Rows from block 2 of a small sound classifier, named by matrix and row number. Rows with one number belong to one neuron. Each number is 128 + 24 x the weight over its row's rms, rounded and kept within 0 to 255. All counts start at 0. Numbers have three digits each. After the name is the row's rms in percent of the matrix's.
After each neuron's rows are labels from the 100 clips, of 14976, where the neuron reaches its highest value: "loudest band" is the band of the loudest frequency at the time of the peak. Only what is clearly more common there than usual is listed. The data: short read English sentences (LibriTTS-R).
# fc1: MLP up (model.blocks.2.mlp.fc1.weight, 1024x256), inputs 128-255
# fc2: MLP down (model.blocks.2.mlp.fc2.weight, 256x1024, transposed), outputs 128-255

fc1.392 108:118074157163165161117107083119139142075147094130125108120084109122163115106155119117166122070123152108169114123144145100152146140117128130111147153139108148124069109088118166127099142128095104114113141154116130103099133096128148119082095170140069153159113150134153102137086144128111165162152110124138144176109106114123078111130158083088108133144146150145129099138180144136128114141091
fc2.392 122:105135137151089169124147155134095160142164102114137152156125114107132106145189157111148138121100160138099125150111151133127106155099122104138110110149127094110154092143167097111054122142127129060132103158157142159158119155119111093144121115088128118148128114104089099119120125133104140131127148123153115098135123121116151153141150162108080102164104133100138108125117147123124147154154
loudest band: 250 to 500 Hz

fc1.752 108:143118127164147121091163129112140165122147107150126136099127098104140148093149113137171161099153119100120125124139112148126121108102111123154147146089155145109126169104140190097108171135111113147141113108091148075117096115141125111103128153120090129132135096147130137156140114123144139129145113124104141150123128112144115077128147137134152158124072134155139158158147202141096102135076
fc2.752 095:132161123165145125104148150142095133132136102102146130151142129112157158125140135123164130135132149138111135114134168143138136147103121107101151151157089109075115049150124063101054104151115112103109121134192124151148140170130161127124119132130127114096098113100113121099097139122084160119121097113128108122140094085115157125163111153060101093191153142103124131097129132099099136140154
loudest band: 2000 to 4000 Hz

fc1.502 105:126137138127111173111123128100094146090131135156128101097111096096153121133171125109138146084113165094182120113163155114153138158141128169132122138092130094099089118113084134146100121118114134132128151132119147116126092120128106080141099148153081113128130127117177089132102126155133152132106119105171174194105149110114090123127155115099107148173128187126098133140163153154096130116079
fc2.502 113:115129115147101147120165126117105156175153130113125136162112125097118099134183180127152123132112149146090121132118164144150137176106108078137101119193120133075115117139131115130057119146148106065133099160174119156139114132105109131134093121073107122116123119084104103113121151158094149121134165119133108090137108126123143139154128157093111105157114130126153113097114157123133143128159
loudest band: 500 to 1000 Hz

fc1.60 104:139080155133144159111119126111114168119133119155161157101120085103157139119171149131166114096091137093166168120157139134140106131147157111114122160134093129129087133089101135138101167169102145107123133161110156104103117128126139085133089134133097109127158150130180116113074121102131167154112152135169133151125099102140088113122135100120121094144142165171095148117156146137131129119097
fc2.60 114:088135113164090159137154130124101142153142116112111152149114146117133114140227175129127118123100150161090149125138154131126124159097094084148114129165143122072152113138157132116042120131153126105118098157149137164150119138105120111145126121079127107148121125099107114125128152136115113150131168118133127098123125140117153158163135190109117097133098106131165135131099149114140119142138
loudest band: 250 to 500 Hz; 500 to 1000 Hz

fc1.497 101:137118146136143107091132149095151143087135132119155132082131102094119130083150129089097134144169157105123160168116087135126129114131141126091126155099129112097097191111105147117109099108203089111102111138129120150111124140111142127130111116104125109167058116096072086124113141126179130134159151108119107171093148151097139108128132152173133095110168113093102114172141155151118125089136
fc2.497 093:183099103150165135156139131141138106139143115116168133192112101148140145100145140120118127120155150164110126104116214109152152137153115111130134155129102108114139080157108069132030138117092160090127110110154132123153123154156139161107103114147141135111161147125147076104180143118138127143146121156108101114120132124145112098128165134109126095149157159121140152106162150126110120131107
loudest band: 2000 to 4000 Hz

fc1.139 094:093133159108102101165116141110131102158146095158155137122101122106119179129124107118120135181156136160132087133157114108117101117132135120096151161148150133097133172114081119130131134138118138114125122108091101156151106117125122152140167111133159180203107073099152125132156089167116120128136119154140087059090127116121119118141120161115126127122078140120108125151133121082141172104138
fc2.139 103:133130106116174104124117147155125114099104140113106099104154112140155153111120135144170142123141098126131151115098082120156104128159146185139141134108097151117153089132121162143166135098126124124117104091136110100126115133179149143111091093179170106067134155122084134144127148121134113051127107141136163170129132134104124145106130081153128122126171082094090129145161135159122122160113
loudest band: 2000 to 4000 Hz; 4000 to 8000 Hz

fc1.66 095:164127124135128123172121153132117092139102106139137115122119115149152137146117139122115094103100105101185134141148132119124129142154112103089143140107141119151126136119121096101160171104141132141110162103153120106084155130080163123129107157117161124153134067140102166106156110139107130130092065104158149135162141111127125129137143134124162160128097138120132161160100117091125129179162
fc2.66 106:126139119132149117107104147179149127148115165129102089093115103127158174133096128120148128129125150143128126118113116120138091136136137134120094146102096164107128106119089158151159095135113154130095117149128140144144131125173098128109110077140129152136115210072140108137120101113123122093163131146131108119112109171134150101113135128141151122131162116135091105166166107167135123108122
loudest band: 2000 to 4000 Hz

fc1.115 093:120155126115140110151099153116093131092165114143129106156116126133097097102127151175158121144134141132096120137134074113109159127114125144127119160129138116093157104092140176093104113096181124122097113110156121117098087138124107140143103112131123079111095143100110165125128131115079141114166124104146146148136136114143140151081140167103106118084177081118147149160102145116107121115140
fc2.115 085:108102101109130108131131109170122153133102111097155148138162154136162207125141122138130135108126115131183142144107135108155160149118195118154123122115068121122136141150107079161085087112102139120148180105129148130171150101107099096095120144136140106130139123129162138119144130160154166105122123144122105167105118152124147115155071123153138109156146129152155113116166136185112140138068
loudest band: 4000 to 8000 Hz

fc1.445 107:153137159142168128123079132082129114095134101100148100088120103101173129087123098143165135098137149141167155110144164134125121134153146134116139137152112101104097099096145148132130166128103111112122123133137149131146131140138125105112105138139122137172133160121147115141076118098088189137153114139138164168118129133152057133134162080122130125177157152118088124164142166125134121118105
fc2.445 125:084122144145065181120129142144085169143166085129120162145125128124130107152183145095150118102081147108110103131139122134130089128105135101153102120149119106114169123122157103112048118145134126098141108173138136152156126140094132092143150117078146118140145133097081103127130135141105119150127172118146108121128131104151144153149144185097082113141115118110174116144092127134113144170167
loudest band: 500 to 1000 Hz

fc1.634 105:134126155135124121113149135069104139087127087123138102098097115124136094104152107103145127088150132108148148132141167100151129113124134132133134136117121084122084110089119139115132144126124121117141142146114129113137115110106156114130104150149125128145142182090153129133098091110142192133160140141146147155109151105131055095142154078126110129180143124121076122161175173156142124131120
fc2.634 120:111133131163083187141144141145089172162141104102137149161123145133119108156212160125145129128092141130099124119145137126124113162107123108159115134158111116079153098133145119136041112152119120094126112185152129158145119129114145102141108120083129099142118122113099121129140137138103155121131164124135105098117119114129159166151111167085088091144104133104172127123085131119123126139134
loudest band: 500 to 1000 Hz

fc1.10 107:146163131177132109132112143123130154123102136177131109148084105127148131151100121116176137108144154138122118127106139130125081083132104129144153108154158106154094105112144132087169117143140153147131116124106098126133097159116115120112184110089113169144084149078073081156126099141116117153114154133174144144132123086123135141137117174106093106135140109081104157165109155133119117114154
fc2.10 103:088118138083114158147125098139111130105091149171133189122151118102123097143055130124090132151140113099156123179113115115132151173088147097129149147126115115141167136137137116124112140145158091093132116095099168117146151117086130113134126127114107037159102117160158140123114130097125157122169149108120137131116151119126090130129114123171156164134135133135154149105104100137117165132105
loudest band: 2000 to 4000 Hz; 4000 to 8000 Hz

fc1.738 092:145135144119140137114118141116123094128196116134111134099115121131099119125079100122115151157166132162120138181126069164091146139117146108115140148126145115109126162083144130103094160133117144137068099149128184121124127158129114132141122094130121129138107115097102133094071122103095142121134169151140122137133093138137133129106096156143166073114154102133095105161129157147161145121101
fc2.738 089:139110113159120119091152125134103123108125130161149125132136142138147163112130134159125145145148128158166167091132138133150124180155118151156128114140146134137126141136106157151098055098093145159150159143135134123146172138152122143078103122185182115118138148104094153131181165123104128082089116133136131138106118133140129088114162129084124102136184124127120136127142158152119152145079
loudest band: 2000 to 4000 Hz; 4000 to 8000 Hz

fc1.307 105:114126140174124147141128142157138110159122141136106093114132097101167202161161113126115084128149117130100179122139115128136105094118123137141111141136100115133129135135109116113173119110062121124121116091095126120127081122063123131138171143161136138176138090121136113138115114136190114097112118080096140080145133107113135114129114153113121115153100165123131176115128126119159146096103
fc2.307 095:137141167085131126132100109123105136091107143140111110087149109119133111115072107119162135179134155136151112130093111137139156109101143107149149162118119139147153135113108158142181158142166122122132098140108134137110134068206164145144134144140139107091124142133142147100099118112096126125182117166129150168085151140139092139104101080165160124068168078105090101117123091135105108120094
loudest band: 2000 to 4000 Hz; 4000 to 8000 Hz

fc1.202 104:136104144147137153144134124086107183089129105140160129116119089082160116115167135132152116073162162115182159111160118134145125112159137115133123174132112111121063119100123116128104152170161138133145139158127161113115122116109152138100133133146103148138148169129180120103091101112139164106142133115133137141104103132107086090118145101100135103154152127150076167162140148150143123110133
fc2.202 109:107110113162097170121162143145098142166147130115125142155117139156100120142218176102144128121079148145077127128151167123131137148101112091132085128172114118088134103142151111122031108134134117083164094158152137169158127152110120102122117115103116112143131105091110111134147153139101139130129165110136109105131127106133151161138153154075105108151095123110169133105113155107126138125152
loudest band: 500 to 1000 Hz

fc1.327 100:131100121126182127115149108073119154075098089118154146077090113134113143138178083145140141089152139094143123129160139129121128121135140140139101123130110097094103136123146156125120129133134106140108127131090155113102141093106162122104122168162084124153123118135142121099108109143151170102165105097130169163099106130126090074140160117109108100120138124156126147163160162124092124131098
fc2.327 095:121130126164095144128160128166092151168129090106138131174138140169120159139238168091122137132082166160096095124144148117147141108088121124121112111152136140089147074141148072129031118138132146104159109142166121167121118155129109131137128123112130125144133115092092100122140161140129138158124151153149100100138099124130141154138127153104108091152104130105137134144131150121133148120142
loudest band: 250 to 500 Hz

fc1.190 113:142126166115142123148129108115131196128176101142146116085108134151133110093146123150146188106078138125162150089150137117176101142116114126154102163100102108107069112100140124131102131120093145119120131112140117098119123145114120076089126123177114136166128160118154127124101119122105165159141130144165172173114118115120099112153146104134093155138148148133093106132152152123102124127060
fc2.190 122:083114143171074154096149145110104146161161129130114141141100108104130108140184154105142121121111166147107119155117162148123126148086125106120111127148130117093123117167129129112063114150147126068132118176133138176149122149110117128137108113066113097118125132079087124110134128140089163109137165095135125084135133138105158169156135136115103123179099130105154102103115121119144147114190
loudest band: 500 to 1000 Hz; 250 to 500 Hz

fc1.35 092:140150125185159166119109126099108127099130136160149140160111065109153121119172148119149074132104107076159133089189117157136130137164096159145108154119128128144072110098098121144110143194173111124102151149099162103126118125094139082122109143148097123136137157138136154115077128120150151160105140106135158146144110143148120085134137111087136110153145141130104128157161136123107100161145
fc2.35 102:118131091122135129144150113119112157168159128106120122127139148151123140154248153108130127130107167144109117140115181153122160125101120126135138130118108144104128080140153116117037087129105127126136140121155137154143147136138119094094141109111125141151122121099138102113100115119151084170138174134109123121134115133139128149140157159117128109127126112120151156135121118118124121171098
loudest band: 250 to 500 Hz

fc1.324 102:120143166159122134133094160117123136093124145157114106118083116122147114126144130159158136132137158098169149119131129103153102116088114146123091143105125128076064132104141118152157134186131137118165111143124125115111081158139127129186098121085099107143137155147151116137138117162119162146111103127133173176126131155103075107108151106123106155155136137106046110132132133114132121109144
fc2.324 115:089137109152077175137114098113129150147160125171125178114102132124122095153184131097101103101073126131092135115153129114123120130125127105169106135150136119104170145137153154130072108142168128125120128190148129160146134129087124120140125109056156112126107143077115141128110157098095139145137200132125133116134144119135140130144127156111137120126106070115185109123104138147137140114171
loudest band: 250 to 500 Hz

fc1.487 111:124118154142114098123096131107141156124145118149094089094119109095150088089137115115168163091108169133151119109139132132118120133111116132164110117124116083086082127096115130130135164110112136111156159156117129110141131136138112124167095132120105095111130159091155165126112076114135124120126125150138130152110138114154079129156190095148088142144157168131052125145115142137119119124097
fc2.487 105:092141119171093163098136131145079153163159124125116145139090117135123131143148166120129117100097114139092138139135153124135116152119136094124101140164131117075144118165139128113074110164139086091134118158159141155164115116109119118143123138074137105123106122096098113109136138114110179112142155098135131075129119107112162143135103146081139125161110117124177116104119111117136140154173
loudest band: 250 to 500 Hz; 500 to 1000 Hz

fc1.708 096:127082149120100112137167111116097114127129098183112152094142130115111159159129061072123125126102130113148122106143131122100085081096122085161148150137109137172111180131132113152083099108100149150154152083120105135122143108141133122092152129088152159103166086143140108147151157146124158123135122168106096140109095166107128108149126159126105119135089131143133148139102106118114120108103
fc2.708 101:158122135148154123093129130136153099093161168109154093142116090131137167114080138147192109182128142130140106104131164132135163135138144129111124098118122141101116095134079148110170125116117145121108122179082144142146139140157105144131130097178100165110156137130110109114101125126094108107121100100145126098138125097099143127089126122133167118110152085126086128107187158129131114154127
loudest band: 2000 to 4000 Hz

fc1.468 101:119123144153108133152102147090128132084127136145144112121092121130149097132157114112157146091143160092153157120151168097162095122168109149084116183106135116061109149059106151137160140108116157129134139106143134139112102168131144115141110134128091144159160151136157116103119134154121174132118086143176143181105123138146078097115179072156122126158141173137075107156134169151139141105148
fc2.468 118:093117131144088159117137143117115155152143119138129169147128130107112104147221136107128114145103144124085112121128114150133116158121126087152102121150123103120148125119149122135081124141158115077133094183122158159145147129099144113149128088083125091144147140098104117113129142141117124115122191113134123113138130146144129158128122168120114117130107100097171119126093146101132158144163
loudest band: 500 to 1000 Hz; 250 to 500 Hz

fc1.678 090:104140152135181115099118118107174111103120088149124140074117126136174148140162114146134107114151133125139165125130103153137162130119138114140137120093109131086101198111152182111085133164181114116126165143108183106138143131125151138091155127134085120140128110127134137093092124114151125131127120114128149138109154153115088100150099127136145128103098132157114122148114146134123105113117
fc2.678 086:169138095157153143097129124162073144142165140104145135153118130148114179151194167112124124128157155133110114115113161117120131140134132129101126127142106116089140038171129084129041112113097158135127115122171104141150120152138127124091110104130140147128124123128160081113162143114143144169113152138141099111147108136124137127140189151096141121161146141130131143138142175117103123150098
loudest band: 2000 to 4000 Hz; 4000 to 8000 Hz