A small sound classifier, trained from scratch: batches of 64, held-out accuracy 96%.
Rows from block 9 of a small sound classifier, named by matrix and row number. Rows with one number belong to one neuron. Each number is 128 + 32 x the weight over its row's rms, rounded and kept within 0 to 255. All counts start at 0. Numbers have three digits each. After the name is the row's rms in percent of the matrix's.
After each neuron's rows are labels from the 100 clips, of 14976, where the neuron reaches its highest value: "loudest band" is the band of the loudest frequency at the time of the peak; "top examples" is what is common among them. Only what is clearly more common there than usual is listed. The data: short read English sentences (LibriTTS-R). In brackets: how many of the 100.
# fc1: MLP up (model.blocks.9.mlp.fc1.weight, 1024x256), inputs 128-255
# fc2: MLP down (model.blocks.9.mlp.fc2.weight, 256x1024, transposed), outputs 128-255

fc1.356 114:112128121149155124133104120131168150148158130089105086140154064114113101139102098127113123021105137156129140150086135144126124131142090129140181139106152166115102081073119159101168134104154123169143085127158149068114152137155125122076160133089168117141123170132184154184121120146175097154135133155100163112119131172153123087099243081124100174139123094137129124113118140152074120125069
fc2.356 113:107110116128052206096098135139124138109153140101125116080152071072125114150043133135178107159152131109105087118122165128116102092138124101107126134147100120134134119097194090146154129131120097095124077211105169119131129161069103142158108114103094164128149131158158107148117114078108096112115149121141179180140154125150101163104169131112116100129099161075156107094131154116114131169173
loudest band: 2000 to 4000 Hz (28); 4000 to 8000 Hz (27)
top examples: voice: female (93)

fc1.461 092:134143085092098139114099117118196145120076122164146093120104076113116073121168156202178138154119151072158136143136115130145144059101127072181119167123123101099097132122090138105119142107155042099136126092155111085117104142111135115122111074151101090116137143110072159160134105146080107122166122074095103185163154169136135092050139110122111109121135119154082124138109092140082120205149
fc2.461 077:079176109115141174113134118134128064196149112085106165104137161115079161165225105134183190118157127103101114150156129120125109154192146124161095175115165049098169119097108084127066112149090151092123091116131107184169146160122141091094084086185097143095121093182176141090141117132086052088177120128068132108146144139152158136178099068127142132114189136131138088103187153165158146169112
loudest band: 250 to 500 Hz (31)
top examples: voice: male (100)

fc1.664 106:227088072140085141162125159153071148143172151153143138093104105208165124125135125192139077107117118152175131086099089107141101093119130156161122103164109165145206179164142128154151155116153068054116160093143122092154122191141147111147166113139138117107127140152067143099080110092147105113094141136131143168132161092126160172115127191129079140096134132133100130086135176166148124106135
fc2.664 107:067104165189141077073115143074088133114113113170127110135131109148212160100125125087138152156078108083118183136076111138140146166128131126149135075125117108189086122114117162124124133101101194176090129127128134068092150051150097166148125194109125129168100151158197101116127090113085162157091125148140058200104140201083057095125065150167130116115170120157090125190147098154123139218086
loudest band: 2000 to 4000 Hz (59); 4000 to 8000 Hz (28)
top examples: voice: female (96)

fc1.320 096:090118137146097146094152157131070096137158137138068106129107068155125119140092103130129127158053159095108147088121109109113118161171100168108153144161117158148146138132096128148137087127175129178066114137157097077102110108101115114105099122090136070054144087126143164170173106097080122112055152080136126168210119150064164114087141157110118119144033188088120080097153157154119142104100
fc2.320 080:189117116108130136140092155138155118104099145092172130154114110128133153139147109136122131188148125167125126120138140116188127164165123102144153089155083033114084182103088135146169116113079134133188084142088144099110139144193152076130112103163125179169125112092107077144161099141169078098067099160165177102082121158121138138115113091145132144213208133155148129157144127205111165100127
loudest band: 250 to 500 Hz (35)
top examples: voice: female (91)

fc1.411 088:108123128159099147090113129163167093149122184128154130127121124126078069112120134111143131172086137052093148127169170128129129138159084119117178191107131081139156195170157096142073115147155097122116105105191119102095095144112086138110100141103166100115125076169123166157131118136107106124154136089113099124182132177124167134095184119124095174155083157146103088104167119176089140117137
fc2.411 075:143136137055134114141146127140104127099071107111112157105163152140129192127177106147117170150154142124123099097152110134205119158105139144172103089137131096149125176102136097108194160121094138103194104158052163133110173121169150115126145092153074137166122109055129111156213104139156091079102083162162166145082172118180104149156052070134111108158163132145166130212134127152119143082162
loudest band: 250 to 500 Hz (34); 500 to 1000 Hz (25)
top examples: voice: male (100)

fc1.647 110:095126173143127133126119166101091131137169072149149141170110079067073108105162161105096141101098123093155196086116093136100139143146170132129077140113237120129142145149094132156129151133088153176092081101120106128123121109099132150084105150157130099054079066137142096148177142139132166085127129114138134086171141134125130150099131076109110100169066136151150177154116107100103157108168
fc2.647 100:128099150126172061177159085102151123170053143127141112145132135156065143147129091140150170071081130146122132139084181170170159107132124110146128150112054066100136105141177083095115127113125108133137119084098105108146076100160159094095130139094130121082073105098093096127105103171162119167131134127108083076135116127142119112158115163110186158110111153111157141079148134127140050115114
loudest band: 250 to 500 Hz (32)
top examples: voice: female (85)

fc1.347 105:152064132115114104131096093126189120145105119089153102135155144145071098144077059094120104096140140167126137107099159148142097152104142120139172110089173120113165077095109150148164081103107158128132082146137161088121169132167125101087105104113149140115117197151153170131169139130142088177122150150094164062144101151122145096121188099149112097148140081125098081128125120155072093178078
fc2.347 113:111151129134092190143123137135094150096162167104113115074144090023154126154086171134167162123135139126149121115143110107099099089126110105117131105144109155157153127100181057130175179127189120106131098218136158097121113130078098133138136110093088157149142138109150128149127130108125140120149146101157165216144180102173094153090187119128126139106104149087155162106105145115116156150095
loudest band: 2000 to 4000 Hz (33); 4000 to 8000 Hz (31)
top examples: voice: female (94)

fc1.259 076:137133134132196099188084091143142118112096103137090126155132157128122124130155133164083109121176157110099123132093133135122145075152179132174116164113132119112147099116125136123122130138130156155102175071077143129093138150182141149172162092120102084127177191149099117148087096138118087204110111129149124170126107158119142128125146144110143154148116074106112137155137078169139123193107
fc2.259 086:112107152129054182124120157114119085163146163093160123141117083165106141108255114130157123172144097102124129111128094155147106138210157160175105144092087091151115165100123166146014108132085148150084102189140190128177151137089078073089100071135150125122156131110147124130146144090115089116089156182137150144096155155101114134146094093201141106079159116109109062134160167135115135194136
loudest band: 500 to 1000 Hz (29)
top examples: voice: female (87)

fc1.585 105:096103089132105129066106102128178110165117193148127091091140112146107134148168114088154101131150049149120109102115098147094128120128121102177151107105154184126069124184155144119130088116167103127129124171138093075101088116156128123077144135102124153072110199165168148156108131111160114143146185182074106158136127178163137118133115105157091103124126074125084106130137198162101123126111
fc2.585 082:153066179027137183178140096149050117094161080118089127150148117128136079116091103122164112142182162103104156096199145082111121050103103096141159132176104123175180144123136095094122157130114137149187117078122110141113167159140145161153159124125138120173158061127123109159127182147169094139131124043127146137112192129110106131132154172095109146112159137128120184169158122085108130126100
loudest band: 2000 to 4000 Hz (41); 4000 to 8000 Hz (26)
top examples: voice: female (94)

fc1.427 108:170101125145103093199108119146151123130152097139156086109156111141080143109100101106099097073112137137112126103092123153154131127097095141105114134093122117170168063089112153128156083119143130087128118135131176115110168116162143052076151115129179080133082151131144172139145163112171077179080158131096196063137105130140133133103220093119075152139118096131129120093123098146088121077089
fc2.427 103:112132135115087194078096156171130159117131146104090134126148068046170124140099110105170137122147122136124142130128140115106113116145116103131152087144108145117084136114189045155151160131144108138139095181118125104118122134072077181141121079103096154179134125139182117157110119089087155105158132134122127222151157135168099192110127143143122086126127173091130104106111162114117147186150
loudest band: 4000 to 8000 Hz (40)
top examples: voice: female (96)

fc1.218 099:109161147154119138086154167125116098162146150132114106144093086141081127140041123135134152192062168111157162138194134134113147162139135100113142165146124143062156140188092150176092092151104138142069123090148147080108065157058097124122119126112106092134133097102142135134091094114157159071131144036105120106197156097131177129122150168121106129127066136159113096070164156116150135138157
fc2.218 080:183173112085136138104146113115135149063104111149130146139110138126120143143088103130143168157167120132085162119124114103136115108111102153135121076132145080165147143096139105109191127141108107147163089105118118135139180097223147099076143153152110188086122101123055112160184150186100074113113128156166151124135169157128147145091111045138116165164130158178175159127173116145083133091129
loudest band: 500 to 1000 Hz (32); 250 to 500 Hz (29)
top examples: voice: female (100)

fc1.747 108:113071155109150128150088123119127121139094064119123103115164152124090112136099069082108111017100164171101111103116143176104157126102110104106165097116150118130106075076121144125148147101142123135147081123129162080088129144200114096070122097086173118111096199112145118205168183106139069191119131125112144129162119179165152120144238098136094154192136130103079099170104118108057108104082
fc2.747 107:089136137133057188115103133138098131069175183110112131085132076082151122154083147157160132162141146113110106093131100114117092096124120103145129122144105146162141163091188093148137130139157100112122099205135167104145121139073087153128118113084095132144148136122173138142132137078130118090128128100120173209133140139132078171089162133149128128096084119070141127098144170124126156167117
loudest band: 4000 to 8000 Hz (38); 2000 to 4000 Hz (31)
top examples: voice: female (92)

fc1.698 093:078105139125115127132121101106165126143104062151119138098112203233071140123134112149151118099144207133148114094171108100156194131090146172130109161149154137107108078127120103106117112114138127111132137106105125122159105132133160168099159072118138071171147149120118082096153116132149079158162104151087136172141138152108164149187187176156189076107171071137106165179114138087138142147127
fc2.698 104:113151128174074161114103145130101101152200153145122118119107063125170143095239143135163124139145083107107113091098092143113110089150151124167110119105143108156168161068139179114017127132114155148105092216114180146179155129071083115121135092143141118105174134120164151105104122110087144100121167093131114174112150161178070132094074082181127113092147130130113128137179138157126143228087
loudest band: 250 to 500 Hz (35)
top examples: voice: female (85)

fc1.251 101:126118120066144062091135112144125130148083125072150152126157167144100168121184099163158149124145160116149151128116132139220153106093118090161195160104096173080084122107162120137156161084154149107161133088136150072145155123177138162150157115093139099116141138142139105135135131127106113153122108109074169195123156185096151133152134090145153130109138077170116154151102151151154101184114
fc2.251 098:098100130159112145135105161111125079146230150171096137106099124170130169066243111122159073151133119105127067116150130112103086057153136173156135167093142117164104158073071209152043106154063160145092094180094162137147167164086077122117150099207129128138140107138150110082097086124108069137120164117131091097106120160129088104090114142166130136112124075119139084120161133106135119202130
loudest band: 250 to 500 Hz (35)
top examples: voice: female (86)

fc1.117 103:087083120162142134139122099095170160128121063096167144128146157149088096091092111137138117033146174134122171109115147136145138098096136081109128147084143157116107029043105135094165171104181112113142116110153182072099145160189122090104117087087160087142088173111140132200114121150174112163162151134120145130100140152189130135117232122146131140128185072125126111127075118131099131130107
fc2.117 105:111141131124053230130107120134081141096163139101123128069150084077150129152136139103160156177133145125104092132142128125108085133165142115124105107137096100125135177112201084176093110121123136137123081227113179118184132135058096111108099107093117143136153129139182156119169139099087139129125141101104176195134112146138088175137133134153131118126086171064124144113148167141141151160163
loudest band: 250 to 500 Hz (32)
top examples: voice: female (95)

fc1.283 099:117084143184165114113127103105131139118110100156117201160100139170141127134161123142128071073136094118136146114184124150161139140155155124188142121107169105189131105101146155095120108121155086099159136109134124112096167129143155163141171117118130073135114141182139109197100115100133139131192132150076137182124178192100085136138128093164148144130174067120106103123122065104080173147082
fc2.283 107:084090116126120164155084102122106104147157146158094108120122092117141187110225167117189103115117115109107110119134060135095121120119154136140139186087107044115104142110123145127087139086103204164068131109111150136173142130073127124098134134179155124144133116070227097099109135101106105181101118117134120122113129155170078120146100184148134106120109134091136116144149162165136104210091
loudest band: 250 to 500 Hz (30)
top examples: voice: female (84)

fc1.357 107:091107128161143173063099148111097139103146148166176113130115107113120123122160086086093122201094129102151131191194058149087125159111143163102093137134116146119157091174164138149107108147098106098087111096133129139168106101133088094137177091079147114127119125097098104169158076128093125101074196101109125070215174118098144146105101149126155092087043198114091095099151134158167159133187
fc2.357 091:100105154087191090162155059130171172084104117120151161165160203120126132116095098101117162090125107180098154096101100109133172152130116108129162106106123156128104125096101115101173158154100154138150126026107075144127127089122182118093091100178144064150103134121129139159140120170149125084199073123188148122103127140110162122167134118161141129162123067196094158137146078155066124051106
loudest band: 250 to 500 Hz (43)
top examples: voice: male (97)

fc1.338 104:143134146152138161072132153118083126131080171137132112128081105147132127127126105132087155185085109128160160142141091092122104176123118149113118163160106151214163170173181143127103119132130099149108114109108130064145082104128067087138191114106129080124127080163114133092113126118121146106099167070152117141214122113105140120133087127162132140111092215149062046065126149110124141144146
fc2.338 098:118101162111142055161145110100134185098086118131163130149175164115136124149119120083081099125110083111110160134132134141085181086116090098132136128090114113119103088081168111083196120150147198118133126048102107088110153103138162105128095117112101100108112141140199121185159152170099137158135097168171126084100134163122098112191091151163137153148069080208162141149116057168084107073137
loudest band: 250 to 500 Hz (32)
top examples: voice: male (94)

fc1.339 094:111100134141116146072106157132038140105121199120157132113104113108110163138138139132137126216154139061159173158116072162108102160086130114079117110136124155143112186191114119132112079115117151113099072080099135085127138095106120126114143143079089100112123082112131127075126080092112128126102158063162121083207112150121166148142083142164119147102060154148120118056160132161119128174109
fc2.339 086:145106158103204064135164119118119168093092128138120151113152167145126145114113110120093157088093078178095154118139094120083174142116093121100134131095117120132125056085140120084226168150163196120118123062109085099085105079161153100117131106107160116103101147132136134165154115160133149116156072139190112109144127140113083115142127147144162142109096043179079121167094043165069095058155
loudest band: 250 to 500 Hz (30)
top examples: voice: male (76)

fc1.487 100:111095172136158140157112108125204132114130086111137136097174131114130107132098106084108099023126148179107098099087162117136125149089115113133178161099158126127077046064097127148168159134175142110161120156126144079115120124183146131050157086117120095121116192111145119210145137154147079176116144152123170116144093139155109084121193109094119161174143104145094137161129086129082122130107
fc2.487 101:111130126124069206131111140132078145109184162067122115083147073091147145137118148159175139146126139119131121109153147104134102101129129100135108108147091133150165162121204090177138136138131105112130094241137184099137131154077096133129113117076118167122154128116154132143140126090131148130104137117133182221149137131127116170105180112130119122123103133075150118094137190146128152172142
loudest band: 2000 to 4000 Hz (34); 4000 to 8000 Hz (26)
top examples: voice: female (94)